config = dict(
    encoder_arch='swin',
    model='audio captioner',
    dataset='synthesized solo parts of chorales (CocoChorales)',
    train_examples=39062,
    time_shift_ms=50,
    n_mels=64,
    hop_length=320,
    input='log_mel',
    spec_augment=True,
    win_length=512,
    tokenizer='word',
    vocab_size=56,
    encoder_norm='rmsnorm',
    encoder_norm_position='pre',
    encoder_activation='reglu',
    encoder_mlp_ratio=2,
    encoder_head_dim=64,
    encoder_fused_qkv=False,
    encoder_bias='all',
    encoder_qk_norm=True,
    encoder_layer_scale_init=0.1,
    encoder_parallel_block=False,
    encoder_inner_norm=False,
    encoder_moe='top_k',
    encoder_kv_group_size=2,
    encoder_num_experts=32,
    encoder_moe_every=2,
    encoder_expert_mlp_ratio=0.5,
    encoder_experts_per_token=2,
    encoder_shared_expert=False,
    encoder_patch_size=[4, 4],
    encoder_conv_stem=False,
    encoder_depths=[2, 3, 3],
    encoder_widths=[80, 160, 320],
    fusion='prefix',
    label_smoothing=0.1,
    decoder_width=256,
    decoder_layers=10,
    decoder_norm='layernorm',
    decoder_norm_position='pre',
    decoder_activation='gelu',
    decoder_mlp_ratio=3,
    decoder_head_dim=32,
    decoder_fused_qkv=False,
    decoder_bias='all',
    decoder_qk_norm=False,
    decoder_parallel_block=True,
    decoder_inner_norm=False,
    decoder_positions='learned',
    decoder_prefix_bidirectional=False,
    decoder_connector='mlp',
    decoder_tie_embeddings=True,
    residual_init='none',
    optimizer='soap',
    beta2=0.99,
    lr=0.0011,
    beta1=0.95,
    shampoo_beta=0.95,
    eps=1e-08,
    precondition_frequency=32,
    max_precond_dim=1024,
    one_sided=False,
    adamw_lr_other_params=0.0029,
    grad_clip=3.0,
    steps=11400,
    batch_size=128,
    epochs=37.4,
    lr_schedule='linear',
    final_lr_fraction=0,
    warmup_steps=1140,
    weight_decay=0.1,
    adamw_weight_decay_other_params=0,
)
Rows from block 5 of the audio encoder of a small audio captioner, named by matrix and row number. Rows with one number within an expert belong to one neuron, the router's apart. Each number is 500 + 25 x the weight over its row's rms, rounded and kept within 0 to 999. All counts start at 0. Numbers have three digits each. After the name is the row's rms in percent of the matrix's.
Before each expert's rows are labels from the 100 clips, of 14976, where the router gives the expert most weight on average: "lies over" is the class under the peak. Only what is clearly more common there than usual is listed. The data: synthesized solo parts of chorales (CocoChorales).
# router: router (encoder.blocks.5.mlp.router.weight, 32x320, trained with AdamW), inputs 252-287
# gate: expert gate (encoder.blocks.5.mlp.gate, 32x160x320), inputs 252-287
# up: expert up (encoder.blocks.5.mlp.up, 32x160x320), inputs 252-287
# down: expert down (encoder.blocks.5.mlp.down, 32x320x160, transposed), outputs 252-287

# expert 15
lies over: D#4
router.15 100:466526500463465503497498504548516470472472467520563468498507472536463487460487524479490493460500556505512536
gate.0 088:484498519510477481519485482467523469508515481507486480473429524515457514531480467503506482491489501533514469
up.0 092:552506533517485497525517507517497518496487496461508503539537468504517482512505455458507516535508500466472513
down.0 093:521495499462510469509524489503504514515513541503485515510527524477519532487503498483482472494482501492534493
gate.1 101:482522487540535502494482519469492518500509486524495489487525516510500556452523498510474508458527500494527503
up.1 106:485502488469491504507516529481460507482489475548498538464468541522483464505476485501507497511470498463467507
down.1 105:487491506548460506473477498462464472484516526518464521512550518482525466520480523495521467536522466450508476
gate.2 111:479529534494516518495526497493454458488516513493517521506570455498487457529481498484527539461493502555519494
up.2 109:491510513518478469506503473490550533507451455493532519479469473465500488525494462495525536526483462530491500
down.2 101:524523474516480497499516508520480535552488508486562520497469537509567478510511508538517533477527498535436482
gate.3 087:505467497509446556550481507485508486480493508539491492527550470465528493479511504480502497528479498517482429
up.3 087:511469518498476499446515493462493512472441513494513482527462495528502491514483528477465515489525520441477526
down.3 091:476513546461482525560486531505461538489515493485514502481524506484476474522523487478474477511532553528468562
gate.4 072:529506478531505521454480534458501482526496517474522480530459456516510498518471502485453494499518493497528508
up.4 077:456515483485493479480497506471499503487539516462496517499470497522486479440472519496456447498484459519517447
down.4 078:497507510557512534522490435501476509453468517510459478509488484480506472511517512483507482507469489463501442
gate.5 119:480505522532510516495529504499469483506523482477517512456502440500525519544509487465455501484574503516496525
up.5 124:500523534566536489450494512486468499520543500497480473463507462497527511517498469482487510492550458497505485
down.5 114:509488467448496509460504460481536512436547508520453501521525501517518503488503562543459523491496487494470575
gate.6 091:482479486471444514528548496523484532482484464501513487530461509502507567463480534532532502512537476482550554
up.6 090:499487533478515515503492500499471520454503489490507491505483530496493505476525536503465519541490507515546502
down.6 095:525570481539501507501531464486480571486504470504481508519475499491524512466498501482525537512511478527492506
gate.7 097:469465504481503542561480477491499493486488489510493508476500448495494467491503507503485493508539526511430507
up.7 099:516501520515475485524530513504495516487517517484491468519516515505485501465494504490466489535501511523506496
down.7 098:519482477492489523503520481515518520541506449474528507505480470556479537473516516501534489487508504495509517
gate.8 087:502485458503469488542464485556542527504492512507461536481505483505520530519501515446513513484478504504520486
up.8 089:481546489493501486521502516550536517493536504512482558460500479501508535508528533504494473467519496474489501
down.8 087:524540518510517487500543463486487454526453475526523465481504523498523503487509511527524542502465533536523432
gate.9 081:491500502482473502493474509448497504437469470476475488516506480531461509472502492494472501499510505507526505
up.9 086:479491447544541495523527485525506490526504541548526498542501512507487506518511490491502493532502500487490534
down.9 093:512486442493516509495497479520466526516504501501455492513505467484471522511506492527520476516495494505469495
gate.10 106:514479496473541511507485543523482445584498501478477519485513485486487468508497493521470492492492517549507473
up.10 095:517489482464518484495467563488490447508528516480512461476496523520466445491489477498483470490467515517487468
down.10 100:506529458499510468479507551501463486513467494504437468528525480506544493515493487466512465511513500547524504
gate.11 102:484499490468470511505483525501484517502515479523498487458488446521515508480518519489476487492475537498529524
up.11 114:479501471467449547509491513514509467515519503494539504500479496482493511505511508492514534520500518447488547
down.11 105:528489502460458487496493466479524493561493527501487547483513507477503579559500495462503483464471495475486492
gate.12 099:531489492500472521526498521507502493475509478537467461461508484477519530480514511489493485496470503486504500
up.12 099:440493488517513472448500496494456530485522489462528532495494501497498481486538476503546525454510487539452463
down.12 104:466476520504489473507505501505473508450477514473502504520504488475528493504507516539514513469465503482462522
gate.13 097:511513478494517542506526518519459535549488476510482544505529539469476472518512502485470525490515489515476542
up.13 100:530469474531481477477524494498505505484560493478486502519468496558476497484519490537484498504513503489523465
down.13 101:554526537496506513523509456501467497529535497491488485519459521473499493474555500504537529540509535501497477
gate.14 096:515517516480472488497513465494475492460450425511508509486460490528495467510479485484511502515496463543485512
up.14 095:512488495519494507519545576495530527504534542513515474507541541461520527489495514562487505484486507448493487
down.14 102:541461518502530481488502497495459509471522523523547462503492496535491506475457528512491522549482488503494483
gate.15 078:513523469490470488525522500446483550516479499513515482533515486477477488500481466507510475506515466452518489
up.15 084:510528513541533497502474522537513479497508520467532516447509507544483479476536518496493500512481505534486462
down.15 084:486486519516498508494491477543540511502521502477507488479504504467474478516487537508500528507484553536494518
gate.16 085:478495508490507498485495499477478460506462513507547519511512494484533522530497505440507548511494500502542532
up.16 084:514479547578482516503506488502491491485448522503541526520494518488525481506492474456530514499538564501490531
down.16 094:490518524450547500488432495486488506506488493498500522488515527521455492508512476451509524486485510535458494
gate.17 092:517474510533524500474487552530517485504536502477490493493475542483497491502485536500462493537460473493454490
up.17 087:484482465470507532527546492504496485495516528531508518491538529473490526459469458475523500487479556515492520
down.17 094:497517508549508490529527534497491460510461506509490531532460501470559481492528426503503489543501505512515512
gate.18 082:473520518550502497510505482519519489503512506467484514539486490498537531509507517494475524493483511482484528
up.18 093:496473506489523448499526513467504523493474485496496532497487490493501505522553512492548489494539480510502538
down.18 095:481503487464509495487521502489530519486531539494538499503461513501500523496490484452535514501483500515487521
gate.19 112:480452484503459459552514490490494483522518454496481530526439503503533521487533504489502462489521516506462505
up.19 116:491449493476502460460504484442441501508460504495467502486472517498497502468548493531511520502502537516493469
down.19 108:502479474564476473488488443506484505471515490504525491504529502480473478475533496469488510526480496504467507
gate.20 095:491526507476465549495511495532489498494533519484478510508524478528463474488521519540578520525503562477463580
up.20 102:504491476460505495494508536480515514536518485486508483520509494500504530470484513473504464512496498523482465
down.20 097:460485475489474477530452511466463501508523531479483556501496488456562498513510493460481468512545463507514468
gate.21 102:539490486521490553492503518527509518511540510514536506514479550501443531501462540485514517492534545506503464
up.21 106:542481443525521548481480500509488507529516535519506508492518534473480503505438493473526544510504557453479476
down.21 107:499475481476466507494504514544494448497508485511500490536537454498503497480478462462467513513496462509479454
gate.22 087:498471520490498502513487468471486499510487462495483536473482511454511505478481508496507514548512502494498518
up.22 082:524476522496499509531459491506478503533483506497486512514507543473501487475496508475510535470512485547510513
down.22 089:546516487525520489515477476472475485474476525498468493529491551528487488483479493492522499495499506480482519

# expert 18
lies over: G5
router.18 096:494543499486505589510477545476496493474525495525481521507491557494490511500518492506499462505458539460495538
gate.0 091:512464452509499512526473480461475464452511524503450504499484511505474540533511480457496471546526523511481470
up.0 092:494445474562452507489509498483488507483510539482448505547503556504462522468510479512506472518510527496500470
down.0 097:495438499480553523483486497530508478485474491508524489539485528552493544490525513463537511499528473498503488
gate.1 109:491484467509501469537485511533529484504503497512474537480504517465467505505524504557532478548459515498528522
up.1 106:510527506515543460516449504536528463487480489484490523473475555470496503495488507516459487539482483477461469
down.1 100:500495491503487557501506465516516543533476500518532500517533514533490531535464479513520495516528520518543490
gate.2 094:522520528505516502518448483512541480468479481465511492504426454512489513499499485484472515464498519491529536
up.2 106:496500533508502488507523508448538440520483516540490529528527531487553503463497517482512505522524509539469544
down.2 098:483521497502485496460503531465495477543476516491492463507471554492474477558536505483496514473541471497520519
gate.3 084:550503517517468506497525499520444507493529511489490463502531530499549470464527500512482500536505529486502511
up.3 085:489474515501462497472501538531537495460454490475501513502520470529515472523512469457532508451509493518518471
down.3 081:527562518471570521499488543497521469493487451488505488515505529525542510497460491480498507521518534511538461
gate.4 073:486476442492521511513473465541462480483494502504495503502482518524491521558469485521505482504518492463476478
up.4 075:501539478505460506508464509493492527483497515482518498493499529505513478511468454490481572489484513501511507
down.4 075:522517447544520475441479559538491542499521449458557532494515506565483518494490511497524514488536529488501514
gate.5 099:478500557488477519484474481506497475539531513504513491474420499472525466488492492503513482547519558517519496
up.5 097:473490466491516523518487498495500517548489511550494484455448508487491485519458527507471456503521498501522493
down.5 098:469486503469497531471461527510515492460491479499509474516517494463467501533524469496518514539504499489525511
gate.6 091:495481485455524458497532493478493482514507505546511483486515517503520496494551509518481484456501512436474437
up.6 093:511504516473452473513521509512481485516501501501518498500531513510512530547480490509526500500519442477541498
down.6 093:453496479476532523456510545511495506485463453533517525506489515485490481501523466484480534458504497492505472
gate.7 110:508514498544511485486460468535501504516561488474478525493539496473514503532495491471506562494469444510450485
up.7 114:480525486461494528540456546440539484496450469507487489484500494527504513435509539476501492504516512499524539
down.7 113:476531481516502465538555497475511493494482489499529500558491523462486461465477495560489517474492516495500510
gate.8 101:505490476498481512536506502506451486529509515508508473511508513502534533508545534490548491526541516500480493
up.8 107:516497499502460517525517480511520494504537532524513486507499488496535504494514497486517490541535546501491527
down.8 105:564473503469508499517499476448464519496548482519485525438524534486494482479508472469490504521538512482496495
gate.9 126:521455531462530470514493510515501534509503511523516523485511482506526513545524502525510500506517471526499500
up.9 126:497509504536509494460463470511499520485536509490532481518472518515527547485493490491526526504493569505436481
down.9 115:501506485514474481553494468500504456536471512477500537511517494492499455529562491469496533522494525501479467
gate.10 107:505498505494478513447500483494520522510493531539455517480496493477489528508525464487528525506497486492505531
up.10 114:481499477514516497545516533539522492520498474494538508516499520530518529499482488513430537498542507489514501
down.10 105:519497504470486518480526510466523528476485522516505502555541510493517498521480509483497468500521512487508513
gate.11 093:444489479542533479485467475495476508507527495535444503539503459530465456489510496489517489508495513492461508
up.11 099:457464471521503504520546506527483483503544472510501497530519505555494483496478506492475487450505478532472490
down.11 104:523531501455473466507535508506490503553502551496499515480513490499513485502533500474463543517516508482480512
gate.12 070:488531455442502528531514459504515514489511462499495507504445500471491513542482482507460534469523478516518508
up.12 078:489509525475523469501507496497539542508487437510530541497508523522467515517519492528515492506462510510539520
down.12 080:509554498508497457521523520474492527473465480460500467499500507488480528539479476531527488523517497482471513
gate.13 126:478520518499499533524533501495541529448484533446514541474510506547495478479476498465536483518503527507525526
up.13 136:476491497478542546534533480478518547482473511509485529462495523535501505498497512430520456521500505461505540
down.13 125:493510467432492489435501561528496479438489426489487491541475445518483501525489479513483483471512511528487533
gate.14 085:506479520540508475528503484513512496509494526504430512476478511513486495490511499496534521525501470488544514
up.14 084:495521468463499490458518514526513452585549513505552471496511509520477490505473488525502491502523460522501474
down.14 090:503489496516519505483517470481526517502486468504484519486528468471523465475503503511456483476497494521490499
gate.15 100:521472506512479509524515442444509496493506501523441527477526459473474504485478444496519517499498496503497509
up.15 098:502489494458521496488517508544493544530488512472517495487446502513516492477475502503515513516503481512509486
down.15 099:504471456489527486513500492498489510483475479506471474508517459476490524503470488545486504461526519524497499
gate.16 083:513435520477477513496472504505505554506521465438472537471553517466483531500468491450508508480460495505460527
up.16 091:490520495541458486561487517500483473516488522537476479488467491485543529514495507487485506519492530488534510
down.16 091:497516498523423517495495512477538493512490469536511495521530513494454518479512478468465458498543524536512548
gate.17 088:509495541458480494531516537524496570485553513466492496504546489511524508506456492523481489541500498514548528
up.17 089:501473511485439481504486541498516507512524506480516508530537484537519514448502564498483468498484525489542536
down.17 093:494470487466440501495510513463480500511500512547487503460512493490497474503465532471491499476507528479472500
gate.18 104:477486476543538484504532516549513518482516504526444444523495487515457471521541520467511504476541506476509471
up.18 104:571502524502495494489502506520478466538555498451521515536511537505489500477525524534477493485501466505498518
down.18 105:491498512517518510513469509542475490488510541516517486485540483492525523523461490513541547506481509483520532
gate.19 097:528462488474489471503466529559490469509463469490490460486485453491539523541525459557493447489440515524482521
up.19 101:514525499480502547483503503508481535495470534488539502502542520472491489460484503499501489515492535502484538
down.19 095:478496479545494529503481492510543553476523522527538493560496527480476525540515503481495537478517515495518490
gate.20 138:523524520496483529517497506512525534498446499492497534511495476511493462479514492528505481494466455506525443
up.20 145:483483478479538482491517511523519475477533430503515547503482471502490474555485513476495491549510509510501516
down.20 123:485506459484514465479521499473474509520535530485515497483460532510500521516521500526523529485518513516485516
gate.21 082:512475468488520505501477492492479579487484505488483461514552520504510450510465491496488549482490496505495537
up.21 078:513463456512546503527538490507449493461514491444513527511506487490509475456521470542546505517543482534514499
down.21 083:472471502523511537508486459491532535534478527482524522465482499477523501496502488490528459520535471493455451
gate.22 080:508506474503528439467514456481527509556461487482528502475480509516469507489494586456482499503524474514482503
up.22 077:509492491481560471483527497494483522501505495515525482544507503501461514514529517510507455519484508461530482
down.22 093:481515457472524509447494522477518489496520500510465540555489499527476496474488464504444478521537510497502501

# expert 17
lies over: C#5; E4
router.17 096:508511532486510513463494467495524550524516520503481522465463530519491475535537488503506465510493482460430498
gate.0 083:488478534467489501470506520457490503515545523505480477469551531471507512460539493450523533490514504558531491
up.0 081:524516516477495530482474472520512499451510521495515487495512527474503535451512504458495513493527497490491550
down.0 083:460438502503521463502524543521502513530495508507519513498514519488510469533494462517478513474500498482491497
gate.1 109:512508503461533527505504477477519525488555503528486487481486501485465504495512525511499491524520487488496482
up.1 112:545495507494528472515488487507507505445549490523478515524509480481498480514541541522479531469493437515494475
down.1 102:476465492448484541472535511493453495513512533477485493498483506532491537483524509494501506531465516492506513
gate.2 082:515474465457502529464512483492512432489508485488534503464543519530538484488500493486448509509533526519460493
up.2 088:478529490474504556429485535478520495483556503477498534522459531466477525482512449515477485505501491460492520
down.2 090:480497510530486456492497466507536480484515510453498479517516521532519542491494487514503483515484491506494527
gate.3 097:522486536469513489470500504481540496482516438516545492486486502512517467497515498508465484456522481508482487
up.3 089:495523551513489529466517532514447525489486504503483461516521478470522512527480504483528508528492484480518524
down.3 096:522548470508535537511498517502472539499507516485528511511476507475508510533545557511533518523457522518502452
gate.4 107:474544568531488537529489504510520523463528499517504515495496502510514510511516507521511472509474486517541485
up.4 109:502440402503526508440537503506491528530506511489493455509483495522505484459491496497491527503505514480460493
down.4 115:528468467525562550530492507508522474529469472463531480479500520512483451521508537497476499472513534505489503
gate.5 099:491477491512478484533515535503465475551499539495507534514466542507508466464484515484467471493519528477507481
up.5 091:450503503497531506492480487487554486488514497514516511548493471515505514509513472490497462483482514526490499
down.5 098:520548487488492490559499500527455511507493443503524492537568456535459489458520462456480489503514507504470468
gate.6 086:475482508448492520503487471486508555508498498496513517536485475444512537526477465490483537509511448528470541
up.6 090:507487478492498507505459556503528505509477502461537523478461469505464506497473525480488493434501536526499489
down.6 090:517549469478499487555493560545500506487474530549450491454481484514495504460494489526524546546504518520502552
gate.7 108:489454490496522488548484515456494481477489467507471536488482513494470481503523530509513505445504479474466504
up.7 109:494479486451525526541497487485478510526483460492446524549463525487532499503553525470477473470499501462445524
down.7 106:499491491444499504524502524497491493516510510489519504483531461492470508508526519454499511530583509517464517
gate.8 130:506498476507435510523554531496455511490500536499481485545480538518499492490498524511543520519508493509471535
up.8 133:490493525526507466504468494516507467489489486438527504469510479483522496535479500467487473500500478476495492
down.8 124:524502483451567552487507464512500498515489469492466511479555474465494502488516480472488507499518543482515476
gate.9 096:454504516503466517511469521521521484492491512499514500511410557476528510500538519538480527501491547495491533
up.9 098:500494490500526502513525491490486494448489480483505442531524449513497529508485543491504490519447463468514491
down.9 103:512498508507536478481521482515531489506454493505536488499502480471442523549564492520541541489489522558529511
gate.10 090:535499532477492475522492498493484494473532461497509505475442462498517469472518489455515498490508533520524480
up.10 091:512519518507486500536484445541492501489494463523526473532453542498491471502493475488529529496520530518477491
down.10 095:518496524452508494474491490501474531449536467482528505467519488487543464497515540543502455492482537468516431
gate.11 139:513476538496516525463494510487544503527450481503525519515481448460474519492539513524458488488498462522499495
up.11 117:536541478462497488522541471485478469461539493521485469516528513504521478522469491490558546495496519470493489
down.11 125:539471499535481520516511499527516532517489552502533467507467462464505451495542525530538501481515518474500431
gate.12 130:491507524489474524483494451499520520481557454460503542496560527508483445498529518488461496521514511488490483
up.12 131:543472511510532482492517472502478465538458522517505469500464481528488529494496498522533531498492485542486503
down.12 129:530527466479482515530475502531481498521483508446458504498497499502439522498503542481543528498509451474486513
gate.13 090:495504484473500525502460510503478481471488504508499495492525485488490491505505504523492548499543517491512559
up.13 083:495528509513487472468575467473509495508523477511494499486484492511494490509478508495482496513464499482528443
down.13 089:492527486543527516479495519504482482468515494507522558483505519519518531507500493515484470481501537514544505
gate.14 142:497497486462486494500516476543510478512524486480475453498502497503497496504535517510499520522485550509550564
up.14 146:489518529524505455516465517453493508506491509516533539517500526490493518488501463492510501531537444509460440
down.14 127:503511504480475490508483533517521490544466497518486541475508507518493496522441499495516502500473519523482522
gate.15 095:491513479487503495458464490466513505486508474488514563522526514514499507484507502539494543516476507483509487
up.15 096:505513487545527490463494518496501487476506546495515531553524489496486462503528509541476523495484525462518478
down.15 097:508499525484472469458482511518466466468490514509554452515507490485527484491524538466544514491529508538524511
gate.16 081:530483506481512549472549472507420481498490511505487476475462530471504471481486467514514498476494493475518521
up.16 086:479523515512564520528530502473504499480471502509473507527480445478549492554483504466514519478498497498514511
down.16 090:524495498464479536497522478528476470492487452518503519487497474531553503509505472477512499490506530475472498
gate.17 083:485515485501505534465486499538461483487516527501517514526528517500479504539457504494540493516497467512508518
up.17 080:512512553501514426501506461481516466493495511510459488464497490496461487501547497456488506507468543498462456
down.17 085:502484536471478497472502501467549528505502444507549517483549498471529502484452498500472455506459481543473504
gate.18 109:506489520506441500498481478515535476506527463533500529483428547526545494503528510499540571555543566504531492
up.18 103:507525515508475491505486495508498479474546468507524511461439488522516468500492476471502496471500534517520499
down.18 097:500412523519506494573443471460508490509497529441475513496528492508540480480495490542472490484524496485525490
gate.19 092:477539524494515522512523496510509510485550510515492532469456509495514512529533484484506505498496493460486495
up.19 094:494507543517535481481466505487503496449494486489514513476508458453490518509503481505529499445476500492515479
down.19 099:531536494454475517502477495530511481457495471452492473535508475514520513458556497510533491488486497510512514
gate.20 106:470519496493558517454498499477511508468542502476494489486518514484528516510511497515477455508471466472472491
up.20 102:483500486500492551494514526455468504478493493496498501481520505470494523441514528542485488489472480523510479
down.20 100:499492532479477441477485496452535535480492476523483493495549493449524471483484487496465521524483471471452521
gate.21 076:481531515474474497523552501484555503531478478462503474488491494513513520527482474508517498507497526512471534
up.21 079:509486531533496503485485510508489515531449506466501487492510477509488495531490500485498515502509512542514486
down.21 086:487508526526473517544527484465488520435509489488514471524544512500497532525480466503468510515487497501538471
gate.22 128:523496535487483509488472463535511527495482531488522479523502503481484489517485508500522461537494526485532514
up.22 125:505523458492507486510512530483508498484500478537492498491526516528516492502518491534491518479503492490468470
down.22 116:460516521477488473525482488493519465553516470508518493479495517471454486506499460512522509510560458471489522

# expert 7
lies over: B4; A#4
router.7 095:510522475510472495459518542490444542464530505472485554497498465475513506486497456478497529518479468544505535
gate.0 098:489529480480506503498483512521504540513507509442516491509493506522505551527475502508509502491530478465524521
up.0 093:507466477462536468457498499523484492515486531510480517472449485513468504493538498507484501525499476482530490
down.0 100:503486508531479564467489526493525516526457535489499536466503471496517530470498501522496483515485470520551526
gate.1 136:560526528541508469473485481500517498469403539521480490509507494471499491509506513508480520514507446520491513
up.1 127:539516544538486494481521504524510518493404543521472484521515467495495507512506520478481517491508445512490479
down.1 124:496469456473518558549518522511468498473486503490500481505515465505490517463468526472512487522498539501505527
gate.2 091:512485522504475495489553460519496497483490493503489516471482481527531495529529532493478522530505500521493532
up.2 092:540501544525464455523574527500507513492449524555505526517469516477494496536516524486508539512495482519467552
down.2 093:495510509523508530525525517515537495501474462501479468514480513475492521500534514492498489492416489493493477
gate.3 104:467480474502503494504481486474522486459501497509487520484516504490493515509507491511520511525457530511446478
up.3 101:468501513517478504483478507501474449471487504516471513463491504487494512507508489544491545522487497546464483
down.3 103:493490505497498512462498485520510515537488501523489524471497504491503506517498496469482482509513453514477459
gate.4 093:463516521485499474462462506463513485487506494487458536459503504516517507482469461489493461509466467504503457
up.4 098:524497531535466516567554498540529555528522497492519521483500534461507486515550471519487514506520509487516504
down.4 109:515483484468502529482525491465500484484499521497505532507505505510546519490535495440480547487498566483529556
gate.5 076:534488471515505519523515504455494502486528463488463512511492522519460540502508514486496466514498526520541501
up.5 080:487512504526518497488462498487513509513525525511507444527518525507588477490527505510451469493518451479528517
down.5 080:533473537518481508494537496513529513514512469464502459505539449454493493493485506484532516488546466495466486
gate.6 081:478562460509541505520488526479526512452518429472501520519537538538494472463539529495535529511444525501495505
up.6 083:487502504525506488534515463506471528539473490523497519508520539515539483513491481514496510493531486518469499
down.6 087:538550457529497462485526520514482559437531548507498493482520480466479471504490527514510564469510498464493538
gate.7 086:491483522511513498503531458522482531512503457504474498443476485532523477438497549539454514526505487441510456
up.7 084:497516526456484490533519484500480505493514527486491455535453485521510525525514469457502515484528484534476506
down.7 089:464515531504472516523521464516457505516444493479503462481526451487489513536493521493493494480487518498482493
gate.8 106:497487446501517492484463505527514454527470545488555474474463515505498501491515507496536467558505501507487495
up.8 107:479504516531510496488475524516515486522466545486550484491454494488483515484525469488537480552483496518516494
down.8 099:517516511532479505476516514494499486493492504489520496516519495515505498499513521512504506459504476507530483
gate.9 090:535520508482486544443450526537478539479495487485513524486516520490470496509496517499496479496489525504464458
up.9 092:474547525522516544463469488507487495476532465511454538482514478479491521487480484540516459482525474535474489
down.9 094:508528531418486477498517430498525550488467498483508502519509504500489456489518479501547489511475470483495476
gate.10 102:489501484503493506485502488549468491481480474479510506513491440521457492472516522529496472452495465527490540
up.10 099:521491510477489506533474511471535481512525500526478469530473541496552493513488486476492503523511533488511502
down.10 106:521557494519505511496524461529470501501513519485491481474487519461487489478471456541501484488506449510516494
gate.11 139:531489502517495485440455540498489514530461493490499569481524469476520489498506479495530567469491488490482519
up.11 127:494507490536480495485473543482474515469464516505495509453494458511511484507512462495494524486482493511494520
down.11 119:516482519526468514501534510535465496548516512510491491461477450517486499516533499564492515493466467526474528
gate.12 082:507476485465478525522516569451467489506481527476450555447474521457489526499473518520463473512490478495498477
up.12 095:490517475497494536516502522464498464504489476517516484513493514501501473506527471502506511438516471511471530
down.12 094:507462509492473461486496530482461493491482506479447522499496524503538488503506517511509495475438514498451513
gate.13 158:508501537511515472521517494523461457495471550509495483513454518472500501496511542471514504444504477507537507
up.13 147:517482537516501488516528497529495459493495531508478505509432537470473489472492552482511519486478460504531501
down.13 127:464496476460507470518529506462470521488497512479502448508487503486477471524486486481454505547478527488520510
gate.14 092:536532502537490504454507493506506498515515523499499440530520454555522475481516472487545532530493505519496525
up.14 094:504529484507481507445474470459499490487506507506470485488454515545526498489563509485506497469543540521480513
down.14 092:508485488516459510482503500487475472526530515505540496544522507453479466505507483492482473522496401516502489
gate.15 094:527487473509488519502517468497457539457513486523469522482521530480507481524485514482500480515543495521486505
up.15 091:544508540497511507507489481539510450549499542524539478471521480496518483501481483567523483523534496533515487
down.15 098:518490527516462508494505530520497491488487505515527483505463462523506478451507543456500543494557502498489534
gate.16 122:502480462496503518526542499472499488488495504481513520472498523505485513482543500532518535495490459515463488
up.16 121:507507479506504521530533489494500536493522485484471523528540506506447492494477493505539471490467446509480492
down.16 121:532519517533496495475465514507521516458451457510522502539507496530499484513514503484507483494495501515486463
gate.17 105:511482504521468490530497446515509479507493553529449491479514522522439539457499520491459496543501546472504486
up.17 095:510496516498511519483495503478472449459496463482546534524499506500521467534535508530522516498518492462478520
down.17 106:530486508556476536483492571545441541525491488507508497505495486480473511501516501521576533500481524539546493
gate.18 086:493501488448468508543520497458450502513457543482485546491515528494499506500515508492478482503496535500517481
up.18 091:467504505492463524542528480478447522477477515505480474458477510503512502538519507462497494505477531477525492
down.18 097:507509457466473481527470487473519506458479493503519520514494501516509471439487509540506481477493492501512479
gate.19 081:460510487455538495468501525492527475485538455501524533532525542483502470498523506483457494493536477516469489
up.19 080:509480506508488553485505508473498518495503497489453470470503480517514525425445499495487489554491518514505486
down.19 085:463485505499526472512473485466480468564537509509509506521545465463472504450493499492504491523499507500490513
gate.20 076:502498483496534524495556526446497500502496493482518497543473441521446472507516475524487494511514497513485497
up.20 074:522517460533465489480495501511479567501450536490498471484481468522509508542523489494486518531521508487500522
down.20 083:462509431519465515506488503470476505543461501521487480511518494491510492490491480529526534502562471471485538
gate.21 082:464519529497495482538470521504471507499459492480493500512492441500492523514465493486472527502535494541495519
up.21 083:489489539482492532495540480521507487481524493510523531479500542512538515496501513481479529483481511515467552
down.21 081:479517462481510497463520482513494500551506506488509441451470528479460452533491521495506490489463502509449467
gate.22 108:516480497495503504472504443577487514479523524556525481535486474485502521537542497444532485508469463498510518
up.22 109:500512493547464504518506561455483501504490493460482519460481538521504506474505496542483499508534493507479508
down.22 108:452502504472488518533480537507495492536499501485495514492530515498512452497505492498513514505499476516447523